config.toml
arch = "gmlp"
model = "self-supervised audio encoder (BEST-RQ)"
dataset = "synthesized solo parts of chorales (CocoChorales)"
train_examples = 39062
n_mels = 64
hop_length = 160
input = "mfcc"
win_length = 512
codebook_size = 1024
mask_prob = 0.05
norm = "rmsnorm"
mlp_ratio = 4
drop_path = 0.05
subsampling = 4
layers = 16
width = 160
residual_init = "scaled_by_depth"
optimizer = "muon"
muon_scale = "match_rms_adamw"
learning_rate = 0.0022
momentum = 0.9
nesterov = true
orthogonalizer = "newton_schulz_5"
adamw_lr_other_params = 0.0018
max_grad_norm = 1.0
cautious_weight_decay = true
max_steps = 40000
batch_size = 64
epochs = 65.5
lr_schedule = "poly"
final_lr_fraction = 0.05
warmup_steps = 2000
weight_decay = 0.07
adamw_weight_decay_other_params = 0.01
Rows from block 13 of a small self-supervised audio encoder (BEST-RQ), named by matrix and row number. Rows with one number belong to one neuron. Each number is 500 + 50 x the weight over its row's rms, rounded and kept within 0 to 999. All counts start at 0. Numbers have three digits each.
Before each neuron's rows are labels from the 100 clips, of 14976, where the neuron reaches its largest size: "top examples" is what is common among them. Only what is clearly more common there than usual is listed. The data: synthesized solo parts of chorales (CocoChorales).
# u: gMLP up (value half) (model.blocks.13.mixer.u.weight, 320x160), inputs 40-79
# v: gMLP up (gate half) (model.blocks.13.mixer.v.weight, 320x160), inputs 40-79
# out: gMLP down (model.blocks.13.mixer.out.weight, 160x320, transposed), outputs 40-79

top examples: bassoon; note C4; note C#4
u.278:539544459421537523448595540525454486456444517494508500439472466523630483453502495457523508541452476492479652543453463517
v.278:477547568538476486487480539483485546458494435480481485553429480546528433516479582533551463553466467495554473519438502549
out.278:525484549456477493509450463503479496453540539456496539438405446541528595533480517468540595439532598551543478515513477468

top examples: note E5; trumpet; note D5; note F#5
u.169:521456445504430424437483473501588463544545490471567512542500521589523422568463494491575554521601554456498438470486582399
v.169:521476495547449566406421506495483488438506543540512579448416509501464624501540456486452497492405597471570542610548538526
out.169:469464509443477509556428595519484496491461484546508455462481491556453517502500493437533523499489557479465460443484482519

top examples: note D#4; bassoon; trombone
u.142:462513495409520444535448580471515374483453533521509516505410480436485543540605537486462472501497536566457427485482485568
v.142:518491465505526420497529541455560575539498550457479504419564379397511499492486567439434448527502485494448531475480569480
out.142:525462509563523448501456502541521551490399454538625421439504467479470413562493435529514467429559459526511511534525538560

top examples: note B3; tuba; note E4
u.62:596500537487578502520476514503403469445565483576538487497524516551556472453608532391533495526568490589464503479556520491
v.62:535503512494548541512527522478449466555613497522565516470552509488431467458443515515562639520435488485519460619491460588
out.62:480503509504519522583562457553495457497442413439539574461460510423514528511569499489513462539542442527509516541347486566

top examples: note F5; trumpet; note G5
u.201:456578547538554491440474512518478516483562485447486557514486509536494435454511526430502535505534491535642488497545548624
v.201:531444616430525507443588475493545499515494463550467514499537509486514494603443508457532580578571477563472434446592536584
out.201:507526379437384549509558530477464476494518484524534501498414463554511573451614524516503337536481462534398502463492512531

top examples: flute; note D#5; note F#5; note F5
u.168:458522451563445593466528493431507544518445452477574491449471487460543494464472488447473555514418496536478511492574466497
v.168:436488547544429432497480515547503437452464568462465499450459479491531565537466589441457457400504510499540511449535515472
out.168:482505535575428454465459405505534516509482531472518522514451431541512447470562440528500534464535392471485482488512393408

top examples: note D4; cello
u.34:496531367489527479475452473509539544506469473449419569535457523498528419414478474457540509514501513484456460458568503598
v.34:542564473518560549536500505459512513474553469415534426445458399501475528483540544534391447534589543501551575427541478399
out.34:439513484496540496367542542622475578386509548459548455424444466410561542497555474512467459483505502585536471474481542498

top examples: cello; note B3; note C4; note A#3
u.171:350428414452539553511467439529499498453522402490584551434462522512459524480429535593531514458462490505358459540451478482
v.171:520607490438477574558513554487591506479447499489545535515532470519499468559520479556540468566409499450466535444540533591
out.171:572505556436509620526562513494461438376452584475419576535488431494477597498483469469511579549502545475483514524503539457

top examples: flute; note G5; trombone; note F#4
u.133:516487502472606436585541482564470547573432538417482410574523505515556553443434535475459508508547543449513618423555519522
v.133:507424534487536506591535513516624482536459541446487491479497506554421548516523550441493394571481422512471428522476569559
out.133:440520539486443521496539520432385489557518495509541532437491530410443512549488499554396529490479486571523546630466492513

top examples: bassoon; oboe
u.85:397445542419611479514459478565396460474512603490504533481494415439484526490446495449460380518494403537541442572472528498
v.85:370461553507503548517497471550451460523481511512513371518570538504491475461481521471572531517539588508568373477531424483
out.85:509504395533496503513423525562559522527457533525543540417564521464563489477647500520543538411478636519556470541500449472

top examples: trumpet; note F5; note G5
u.317:564555476484383543544522437484404528534532481557451563439542530464479428478545560635544467476435549523476478579521481442
v.317:482462596490509550535428589456503453465407620498446508465510495480416514503482462524442554588550576474501512512475499525
out.317:462523455539493409492506586490513474558561522505574583500485388548509504513489529463555411430463506531490478544518507509

top examples: trumpet; note D#5; note G5; note F5
u.46:450521502518467537450592470446510455520485497412420522560558480477454576540537533542470435522419500493468590478471492572
v.46:450430514546548550496483435457579517524474474501505486503535540524415537451522531467459469457474486412396447449507481533
out.46:487500553497552456527518591526471521473543454587448518465514534520539485549512560485494524501486546592485526501537454524

top examples: trombone; note G4; note F4; note G#4
u.291:514543460516507438488455510406465550485431477375507446558536487454547565591567433553507543502501564563454463423415505537
v.291:507425483442417421549456404555555522487514491497522478598387437484508454493497612456533520527524511503400468496469510339
out.291:517448435441546474533514465478535449482487427482479469416485509478498511508459491538500509498482563455527567461557538474

top examples: note C#5; oboe; note A#4; note B4
u.206:525468590477521498560527488464554428464545489534452503458477472396568463520537554532534515477459560510517536555470455504
v.206:583612564491537576569461437555563571534443486532508525468516558518464551506598536504486442431517576497485602571567505590
out.206:472435555466531522488461521495487530463456506481483471465582493546553656440505488552358484515542551433494478451522454525

top examples: trombone; note E4; note F#4; note A#4
u.101:491404422424506567523502434457416517470446637552568494496456496479564420499607511610547483512515496492570523482485564449
v.101:505503527531504543455476484497622536486483551551477542469577466494505413499447555578559427426526450448460460501608381594
out.101:454565480578479401429603446506483526514572425493470474569502545517556528532512604482551603536580514483584405469521506593

top examples: note G5; note G#5; trumpet; instrument: flute
u.115:491540497543444547464388562528474466550522389514511512519502468535424520491473630516416485412541474539537454472454472474
v.115:401515556508596550536474503521534500510489386477489465553494532477489609548513414428558529564495536599430455482415441524
out.115:592567544477470436576477548515593570462532503528508446531603483490510500455481449451570514445519534518571516497584522439

top examples: note C#5; flute
u.192:473528534446485454506505543534417462426483507465499491557466459448551532563565456509452547515426519516472514379521400505
v.192:497497508521478495550436478403476446491581474550530434488401360492532458495403500542473507571493525475530491563440543571
out.192:537445513510506514476581562500489601538528439344489557467460576531589455482527539477440479456523547546508511474468484480

top examples: trumpet; note G5; note F5; note C#5
u.289:542533486460508390452519407564529550461449453439513543500440501572451474552490549533516388416453485490561495490521576447
v.289:501637547453433491437597464415513510498541442565433479458429512572491480511467517586535505540507626519519515496506566477
out.289:464459512541475458493433481503429503458498594447570577491466490423552496515520521456522541564545501520447539546566444544

top examples: violin; note D#5; note G#5
u.36:452457523444445457519457595510526468534426479525460513440516572405470405469577424548428484526547587439499500511424513355
v.36:465516536461500547596498505514540414473457473433450529506507422468493518447475497456470489486490462465486577437426470501
out.36:492552462494447505467460518418458533366461447461494503519539430536547523518448505409448485525451492397535537588487505443

top examples: flute; note E5; bassoon; note C#5
u.80:592486558609489456477537497488496518422519476468561452543452486532472449519453408625513570355548532499482458465558473506
v.80:564481514504525413539557521460539506453486534484474491402497470476537430541463536465495501461565478488460559472546416579
out.80:537483420405549457483437573482499501522531438505512589499527572533480530495572506471511501559466570496527500539479445488

top examples: flute; note D5; note E5
u.199:586460561506595528585525488524470490436546457511420465542484598499406466506461421477445441438495476505526493576496452575
v.199:411389595509549450486469474524532482602582449483553417513563467470483500573541395495570474520453435452534583503477461466
out.199:521528502510594515532376519522445536421427550489484447562547443556550532461418521470486532533506523622421542493568606495

top examples: oboe; note D5; note C#5; note B4
u.65:437506466457519511486449434531436490422481544504507493502529493525501468528572532478431447515465564472557501494530501480
v.65:518667521559538454500483471455608482480618459540456435533374462536531477502486563614467439564537556472550545584506438513
out.65:464471548424570491549545494487495572496507508450528507426503450473542664444446570454572449493479499494415479492534529536

top examples: bassoon; note C#4; note A#3; note B3
u.66:564505434429518493472520518517474517541390464493472494555514443561394531455526505620528485556490452437489428546502578464
v.66:482488560551510463575534463472423478480522525554491468507540486512469485461593529463503537439474477442465508515474461525
out.66:487535463426480377482482419433389585503443392554445502480580428502591451417483525454460505505537586547535451475485442469

top examples: bassoon; trombone; note A#3
u.253:519497475468405452482437471499491494509478358548475532522464629440449499468482447499437561564440466429498479518448533528
v.253:468494623449444467399548448450491490500530452486534561490446523425535535446551499509561622424522552419536525481495555475
out.253:525496402495575481525514486491481506632508510460506581539508472566557548564520544463556510537578481492419490477557399451

top examples: note F4; trombone
u.318:540476466477449505466492520493543525511451586583529453475471553438512484549629397400492534464571618541622491480428534454
v.318:465474470481539537465521459411560520481551411539540542439540448406412597485523488449517569562456550491499514515392584651
out.318:443530515552528568465458442477575462504524525472442434578508607548591606513413454474394508454503476533524411534565490493

top examples: note D4; cello; note E5
u.239:574452480459474516521483501497498444510504464427487461443505482572454472513553509432520523525547513419533449542532448620
v.239:434549471535506604506533482507564473434456527442507498459486409508427487486568457496500434432477439446448483454478543500
out.239:517549456442527508480518567507482506589418516460566612565513510456525510560494527575561578512531560497410473546447554516

top examples: bassoon; note D4; note E4; note F3
u.25:509487480449543500549464411498489504577512481484462453573532462515541512525453474538448493431447436527466445535457548507
v.25:559488582452488446438498417468478498492457474431476451601451463389653518499451462620570442505571478476523561516444465521
out.25:541528437475511492593509526572507399487473559490493538429517472513544440535505544449445411474478419448501461475510452436

top examples: trumpet; note D5; note D#5; note E5
u.248:588555555503469480528474529561586537461485464513542466562539422507477524509472437496471474433384522456567374473407442415
v.248:472556506473415487494506424432542480476447531438514434582389616539460461488473528584486358502364417545494454492556489486
out.248:521575481496594450596537486494497465567448471483518558529618395579508556570541510528426572524557558466600471445460548512

top examples: note G5; trumpet; note F5
u.244:577585568467495534480567403568445509603409502507479433530511499571453528431474523535446462479468503498461582495516540554
v.244:436552551447589509568495418563607420545513484538492532499465538555448414502419472574418478521489475488426483421528474496
out.244:557510461540428643480443558480505447426569467562483528488407483547459470543493489449407448628547417523449459468591474475

top examples: note G4; oboe; note A4
u.61:563552548576481599489396437425475439612486526563448536468573480460456397516473458436540507475450473523456444488546523464
v.61:501450595564436547440654548424500515505531521473501451529459534544544541585467481492494489577537458440492583460496553473
out.61:500500524557484469514552645526518478545511438525488543472502507461541574558584557531483526476497463480520478364592467592

top examples: cello; note C#5
u.51:616574530498570436489471517456418501458460505546497455549466494529494497640469478467442521480517549484471472509478487533
v.51:399531509558527485527447435620545583533411541453385609524519472556464454532520559493386538561467496587485520469529523530
out.51:551572524425490503528504488600540498505490531536513465496370533526615554525504509389504522469626578496504586497512507403

top examples: note D#4; trombone; note F4
u.181:461499508511643453539534419464440474550541565416513538460484536445531501491514554486493497423489573455513449435493463547
v.181:507400473528545445472477593460549517470526505513498549543518536485520470425499439499366443469535643436635473454497455520
out.181:490452591428436583540502459479522503394566564532512465593531487490490482421580497567565557511534588542510533493586520465

top examples: note A#4; note C5
u.18:522526587541499493551462475495464456527478557524492573480606514424514515446352453488521566521525497524542445586470550440
v.18:527544453469409474461448504529486394475536550472542565494463473391475462522453565454504493455496461463495472487493421427
out.18:430445542474566442528410438565533538463508408446510530464509497613441616432486403479530534525489533468502446511485511342

top examples: note E5; flute; note D5; note E4
u.149:460491493489515520522528559386519460540448520502490462515537479476541401557527478471518457497526484494462535518572459462
v.149:484528391468490453537509514521513536423506499476522453441394512495499619527498599468434526479538525535445400513454511444
out.149:486559419475493518454536457574545532557468392412439457512538462521544589453501615445516530609505487596510558563543517513

top examples: tuba; note C4; note B3; note C#4
u.242:496488524492577406483526481532520529527434523412531541487467545560587421566477442420463580418481505436441470474460476535
v.242:489509553508518517444453487546546498454476438434464481478513613469488618475499507519483493458620536571546522507587527494
out.242:539489469442453543538523567511516520528472521507540487522436373507439518488514492436510518476462491569514454469519555466

top examples: note E4; cello; viola; note D4
u.79:507492531567510481512510549465473437489486509512509575515558551436522466461525466533595589496496486553436499548554583631
v.79:462466535636476462539595362524461604502538491535520455539475488559479549478484467419568450497458596439502533471498490509
out.79:452490590528495447479500525573595483611483536489531493464432483576460496580490460500456469608511509523480527478554504574

top examples: note E4; note D4; viola
u.267:404491509444563413408579478523484527514485472521439450517496447494504524496495402435641450482481540457497530539504543544
v.267:521509510554536485560501585553505421533484490535467521608516496496517498550576519505526436392475491345518537525439574481
out.267:566548468482512478590538536533583527463571471490452494458455509564455590545477557491518557534525554411482552435488515484

top examples: note E4; trombone; clarinet
u.144:479457446482432367616586438484494572506495427478457487426509561522453439596532500466591481443485492531510400586569528445
v.144:556460536469501561467483401452443519466497378595558453479514443472444549514549495501493463589522522499489575520443434611
out.144:616494428496448494471489592433533459614438458498510504467541546478550480570591489514536590489537536418451457454533443435

top examples: note E5; trumpet; note C#5; violin
u.319:520513409497470370596577535500484485466515554534516498552498490556521477501425481530499515450532465554509494502556543561
v.319:499619452432566498624504480594438505605393494541449521492552527519385518464562486556505537546443555530422556446504494482
out.319:417483528503525456442523455516516553452505471506488434540577444483493532452572464427565479405514425427502463467508582554

top examples: bassoon; note G#3; note C#4
u.290:445482526496440512476410418559463477504475480496528509524489447498511497486490493492540554393448517508446501514525505519
v.290:487419594405489470412524560549459488561460409498446476516522517451495563547526519504577445494434431543460496574444477522
out.290:492473438462443541582593428479459447476475625509540580447538575511506401486469421436493463567539449464572543456504539534

top examples: violin; note G5; note G#5
u.112:463503546502474604479498420497498482476503461488525572525529555424478508446568441529513453477521570546549413560496495482
v.112:572543559540491522556562511514524517464525472514633488456595503582465440416425427494682503424495512467500539504504493458
out.112:537476495494417493493497532592547496555531579449454474452543450477478498563543555586541519483396491572524513459519531499

top examples: note G4; horn; note A3; tuba
u.100:502468435521581527510537419573519548557490559460528476540583614450507451590481521418463449484497532582588598443538532544
v.100:485543531451612437452491567474396521436545538556548467520497536476507544519551455463502484439495484429546525425467483528
out.100:443491445498446530546572504505534374446470491529487498451539431488574482530494475461405461495501443385491481452437481561

top examples: note B3; cello; note F#3
u.228:596502547455487429527545483524436536396479494390465599474526470453510555516543554530569656569489506408487565478512470499
v.228:529621445526549433454503480510488534571471481510533490461577454430575601476434427486529395448482468463500433523496508430
out.228:484440463583589496584472588459511514479524471571466394491502509505428414508515584555502375557476458478488411509503500546

top examples: oboe; note C#5; note B4
u.193:460472499562490421493505464631363447548497482566514516497563573551440548510526514568483383575489533486458448455484479526
v.193:387508627517484533439526450567412513537485485564543523471522450511482465468438575417503524486587490594465622517497422484
out.193:502470525506503442527498507443511437491556424500418474477525594473471536566542498547521583521523467449508434452556467503

top examples: trumpet; note G5; note F5; note D#5
u.294:476479525557427454551619572483503526534480430491481512469440510473530430481552448520516613500549525503534490528510527452
v.294:617560490552514511596412522517494501505535450519547477493461390473504508476524440599541511467491545466408442529548493427
out.294:569451568432537555517447432519461456530416483564414438522418389471520438504473494515517558547513493493562532622447502503

top examples: note C#5; flute; note D#5
u.177:459448502513563461525508527427579525482444429614501423514476471489527469576456558506529520445522493463518435557395513591
v.177:478568486554508421615487560524496471583545527467509459569509501538535537557425532440551416595469518554521434556604589503
out.177:477375459398440483535539476491525440509585491505498520564521472542476538455449517510492521584515605496497580524519484512

top examples: violin; note D5; note E5
u.123:465477591501519430483447558499554460540578598521556549533530487511507428580450484603457525467508577478540515477469424389
v.123:424454511477472457556499507553579452601466491537470492419472552612494411444496460490553496505438512455500473531538462538
out.123:647569524483514419459517553511506508405528511411510454486511473504463534441416430500454440536510488575488461589539505443

top examples: note C5; note D5; oboe; flute
u.163:492544564504504601475491511553432435533480529428487432502489472505493487493428521401440520513446554473534493543445469401
v.163:533473501412465554533433543540416486496419565484417457489491470415503551498449444435405502543497457502476492452411562476
out.163:539489632429461381502520531490475588437516499521446445551466516445547460468550469567549551498498428519521571573546411423

top examples: oboe; note C5; note C#5
u.282:504508531473490480422528521488377541481469530576388545430533446528543514529506569558507507471537526485524542529559489446
v.282:367527542541484531514489550494535451441440437467445479391524371534406612471529382539514501455453528502453461593529487514
out.282:521508475495559486525436437459493474546547417442404494531473496509509437473481511455559543501500412448516491475435521466

top examples: note F5; flute; violin; note D#5
u.167:474564516501522484518407506505506512512502444464482451573477548512431459530513506593432517526412497615449489503496460472
v.167:521499425532477561530561641448553501419475498480511508513487400538537525573414489479514481401508459587497481428540493537
out.167:366554574461502555480490510533556576515495404570516429419472532475477456497460562432477559477585569543481476441476531547

top examples: note F5; trumpet; note G5; note F#5
u.56:448568432544455508407466486464388424546483534567493473473467484484398512413548504450550455424437455504525529449431492496
v.56:548635490461416445612501525473537537558576507440452537512488556448404500603445554525471542510499519475469433390472532509
out.56:556460399444426483441564520535553500529524474517485473473502539479466491517519525541509499488433476503485577453458568510

top examples: note C#5; violin; oboe
u.276:465609582452555517503456518524551466479524488536496531408501526480494425506567545508457518524335370532487461499466551452
v.276:531499471551433492492560497508425529505541418513457515469444583451504423444519513577556527407423475414513510469589446509
out.276:490561432449550513512411528502532508419494440492567480519525403447497440432506432555490526466545446503576538516475440464

top examples: note C5; note A#4; horn; violin
u.182:585545445461446435498559528511538370505482530456474546511529486515440439529568479516431539478522465515403520459588459540
v.182:392500461509452518453613519497539466506425516523433514472541523441581456603531519379439540560468524430532523518421550541
out.182:372511463474475522499477456473396519473500425485470491585554494444451525481429411485484576467452521468478564504514518609

top examples: bassoon; note F3; cello; note A3
u.131:513506556460402527517566567482500562452477589500437490521531480411599414476485474497441463521448551478516501554463446468
v.131:483555386440541468456501494482608430409505523515429413502498452688507548548527484516463519572573467441530483496503612505
out.131:531474581481415472547509498556494437464449434432493537579565531645475407476514536525526508513459488502515508500544460456

top examples: note D4; note D#4; trombone; bassoon
u.3:548416511578583442409595402492411442526530559500440489455478479572546471468492517502532536464485568534620445545491514539
v.3:502536434452428445488495491425526519503515477453518467447503484536466430521464581432502459591563450467503453562465522443
out.3:494468552523492470616567507511521567414434509568486444505506528398417588582475432507487420431433441484445556465430447456

top examples: cello; note D4; note A3
u.33:466426372500560446493474495628485536509527496556488458564424528520508391540538438460466462543483511466464489513479541522
v.33:536520511536422494529614471533498476487524460627460401432524521513462510440522523374487468554488515487536501499498574452
out.33:451470519538457512499573538462458519505414555592479521499443521494436562495477496628549537478473418546500524545446423545

top examples: trombone; note E4; note D#4; note D4
u.225:484528494464541464459538596484502487524497441578507520569554429499491507413516496437576557510519487475501531563513465548
v.225:427488646491498541430486461492450566446477457485420459601502462573557553516527467512544440438540434540423499502514439540
out.225:485447463529409482551500470457525586559460412465560528460540484501554511377448501563501496579605514420462441529514514434

top examples: flute; note D#5; note D5; note F5
u.266:447476473555467541560554461502461493452523487534537517537501471521410452493472473434514406408529505512570463508536459441
v.266:477539475464498457438439599443433428472493498515548551495456452524501462578476460475528415508415537597490441502459496469
out.266:353483468504409412505512548544462434490536559470530516518438507574452447509532486473546577508569554533539367490530418483

top examples: note C5; violin; note A#4; note E5
u.110:513497601475444523495534498470432472540474499484493417449529575574469557426467516425578477425474541419488480461523522459
v.110:476453536510486430524502457493514499574483459457521551548551582516453488495510426497534513495480444467415482529523548474
out.110:438513482541505498534483489570516501513402480478498571542528473455563413520462583457439499472559560408512484536494539468

top examples: note E5
u.186:562556498419504462562494558509446528456573541515373479523565560493480471520485573535472518431466511491502540476544427521
v.186:501587402520503453536534455578471514516452487527515511443450480502424484512560470467401551521595495410390479470498490548
out.186:426574506549454575507539525460499455467411528478463560457449505485572481564526533513434553440548436449488526561501546515

top examples: note A#4; oboe; flute
u.309:551439565581569627495497480597543477487426470468523496539450603492420546496489483449535464513509386420542505512483490446
v.309:562568507442545513512475506410486521427551436494433530465474482502477444566547553402432501418484489467467574528408483495
out.309:511532491476452397460532470434511475561418522505468550473538491427534512462524484448494590615484449437483478510427510565

top examples: note C5; trumpet; note C#5; note A#4
u.255:504436396431527500556493527543542535504460512510455535620358421484576474522432510446505510515404517488472473533468483479
v.255:546488488557471469450448523480475518536468519468519408532393531452514433464558397394460551541436461585544470435448499454
out.255:516433535434488468504510472559491492497594492520439510503513568670470489602547532519580462574508544444491492476450525474

top examples: oboe; instrument: violin; note A4; note A5
u.189:350528539407447602506445445455435554462465428557475502445514567479462429398441457551492523546526454521531513513488464458
v.189:451455584480538550495536473516529517424507459501594501425562423524550515539539476555462533511495355486457464488476531425
out.189:551439475529467508529556472490479497466550520489523528453517474468527519505514470415565501472545477441482535481524438376

top examples: trumpet; note F5
u.209:469477523525474451434491478512479475499546473526451546513516447422480455458523488466443587463671532414596449534567494582
v.209:544425458532431480570511501556571529530524493570461450472598534499440465537475493588535539488502482441550482342556480531
out.209:449494455495455585517486517402418505410516470409574467465468491647487529545437521514584453432462533567501501506453417509

top examples: note E4; note D4; viola; note D#4
u.219:438484457482567484532526585517431539502442390437496522502521550556488531502480454463541538510482434507464506460558560476
v.219:465490485523527436435497537410533422579552472466512556546594408438530471532538441590495518481509542488464499357448476422
out.219:401507455518444509459537524460443489547466456631489470489574492475488470429540479437516443517478507425446532595383536449

top examples: note F4; trombone
u.205:452562603447534529516535518575584403451468593566447520549453427491537514486478522491361459534555456491571447506547488435
v.205:505463539493481491418413477508505488558502577516514481470492493537571542404367442516561590555493527591540450523433465505
out.205:527508514493492465475460451385497581488523551420401522489587412561512409421489507578520557512430395552454619564399498497

top examples: oboe; note D5
u.307:549493515453428439523432526496517485422550404504508519505603464386473436452554499553489502529514546455600447465428438558
v.307:572561528469510586457509500467456495576408527497498523514514431455418474414431457505480521484418475500474509596493514487
out.307:462393565562402624430526516436530517451470509503449530478528508483495543483525556481470588441585587414516501522515507486

top examples: tuba; note G3; note C4; note G#3
u.91:532427587488568524442476456519441542445445372439534522490463559427570523487472427424507565568533416553583430451516570435
v.91:600474529452598509495523542569519484527489531555540461462456507562478661501517439553481521509580595558384565517450434421
out.91:555539523481501456487499621442447520498449499464511431422502453513493579567465488438481534549376410475583492559456456530

top examples: flute
u.55:435536645517478526554531528416510531526432543459436526406528481508544523625548518543503407470450520568463439451469445457
v.55:527449495508516561413495501487481480368466509500533463509465559525447362496488495539480468455463457476462544402528504416
out.55:562547461547546550585481529579498438480551543485422547485440495427430579403438512478509471460444581460579535471431462522

top examples: tuba; note F#3; note G#3; note A#3
u.236:551409550485517381496504621475530519439424503549589484449475435462523536560544518431552477540548455564566524509421526450
v.236:504501453534561559444533460537517552555579584484419525496481508490513544454477446546483534435542500491460445462502577477
out.236:571521496541566515559476477498553542512513562559504500526499510455511448442419600535554471498517468539534590487566485420

top examples: flute; note A#4
u.304:470454444408530564426452567433487456521537577467525446468514462456571542594422497589413468609559478463340544501409551489
v.304:517489523452454541571537424475452502542529603485435403480529457518467517546572504453486459536506501579543382456445609424
out.304:421501491475459436470485507485475433418514428474504525529443450476515483467504483589467518487430516572455432501442451533

top examples: trombone; note C#4; note D4; note F4
u.9:422455505460530535474462551406519498555472442527481480475383528539555471572474475470545524527462502528567479538459471532
v.9:474472490526475493447475439634607499484543498493455469411612433588477462536575491566480476551469593459423578493538515472
out.9:560540402518456530455601564503578499447529528505546498536517517502488489490477444610493480393521466474530457546527481521

top examples: tuba; note F#3; note G#3; note C#4
u.302:561449597523425478524475465514540514585499477453536489542497526512498510498576587502483619477530547475447433538445442541
v.302:437457569483487556475455533488486414630491568532571515580444453455509476573529526512512466417506574558499552582474548516
out.302:511610453462545497434598512491528471464544629476551490502393648452503546510505463506463490498512378547462520585503493482

top examples: note C#5; note B4; oboe
u.249:563467472534405446447565494501521516459510619540494517548492459482421434503507439514580485451460563549476416522565466580
v.249:573537412470573506436517503440496485528513418500504470497514500475460411474463477591508496521503381485532437556504528525
out.249:498513508484485517424565460477475499524494448459467656581462453418513402492500573456454540508516533494620471579491571543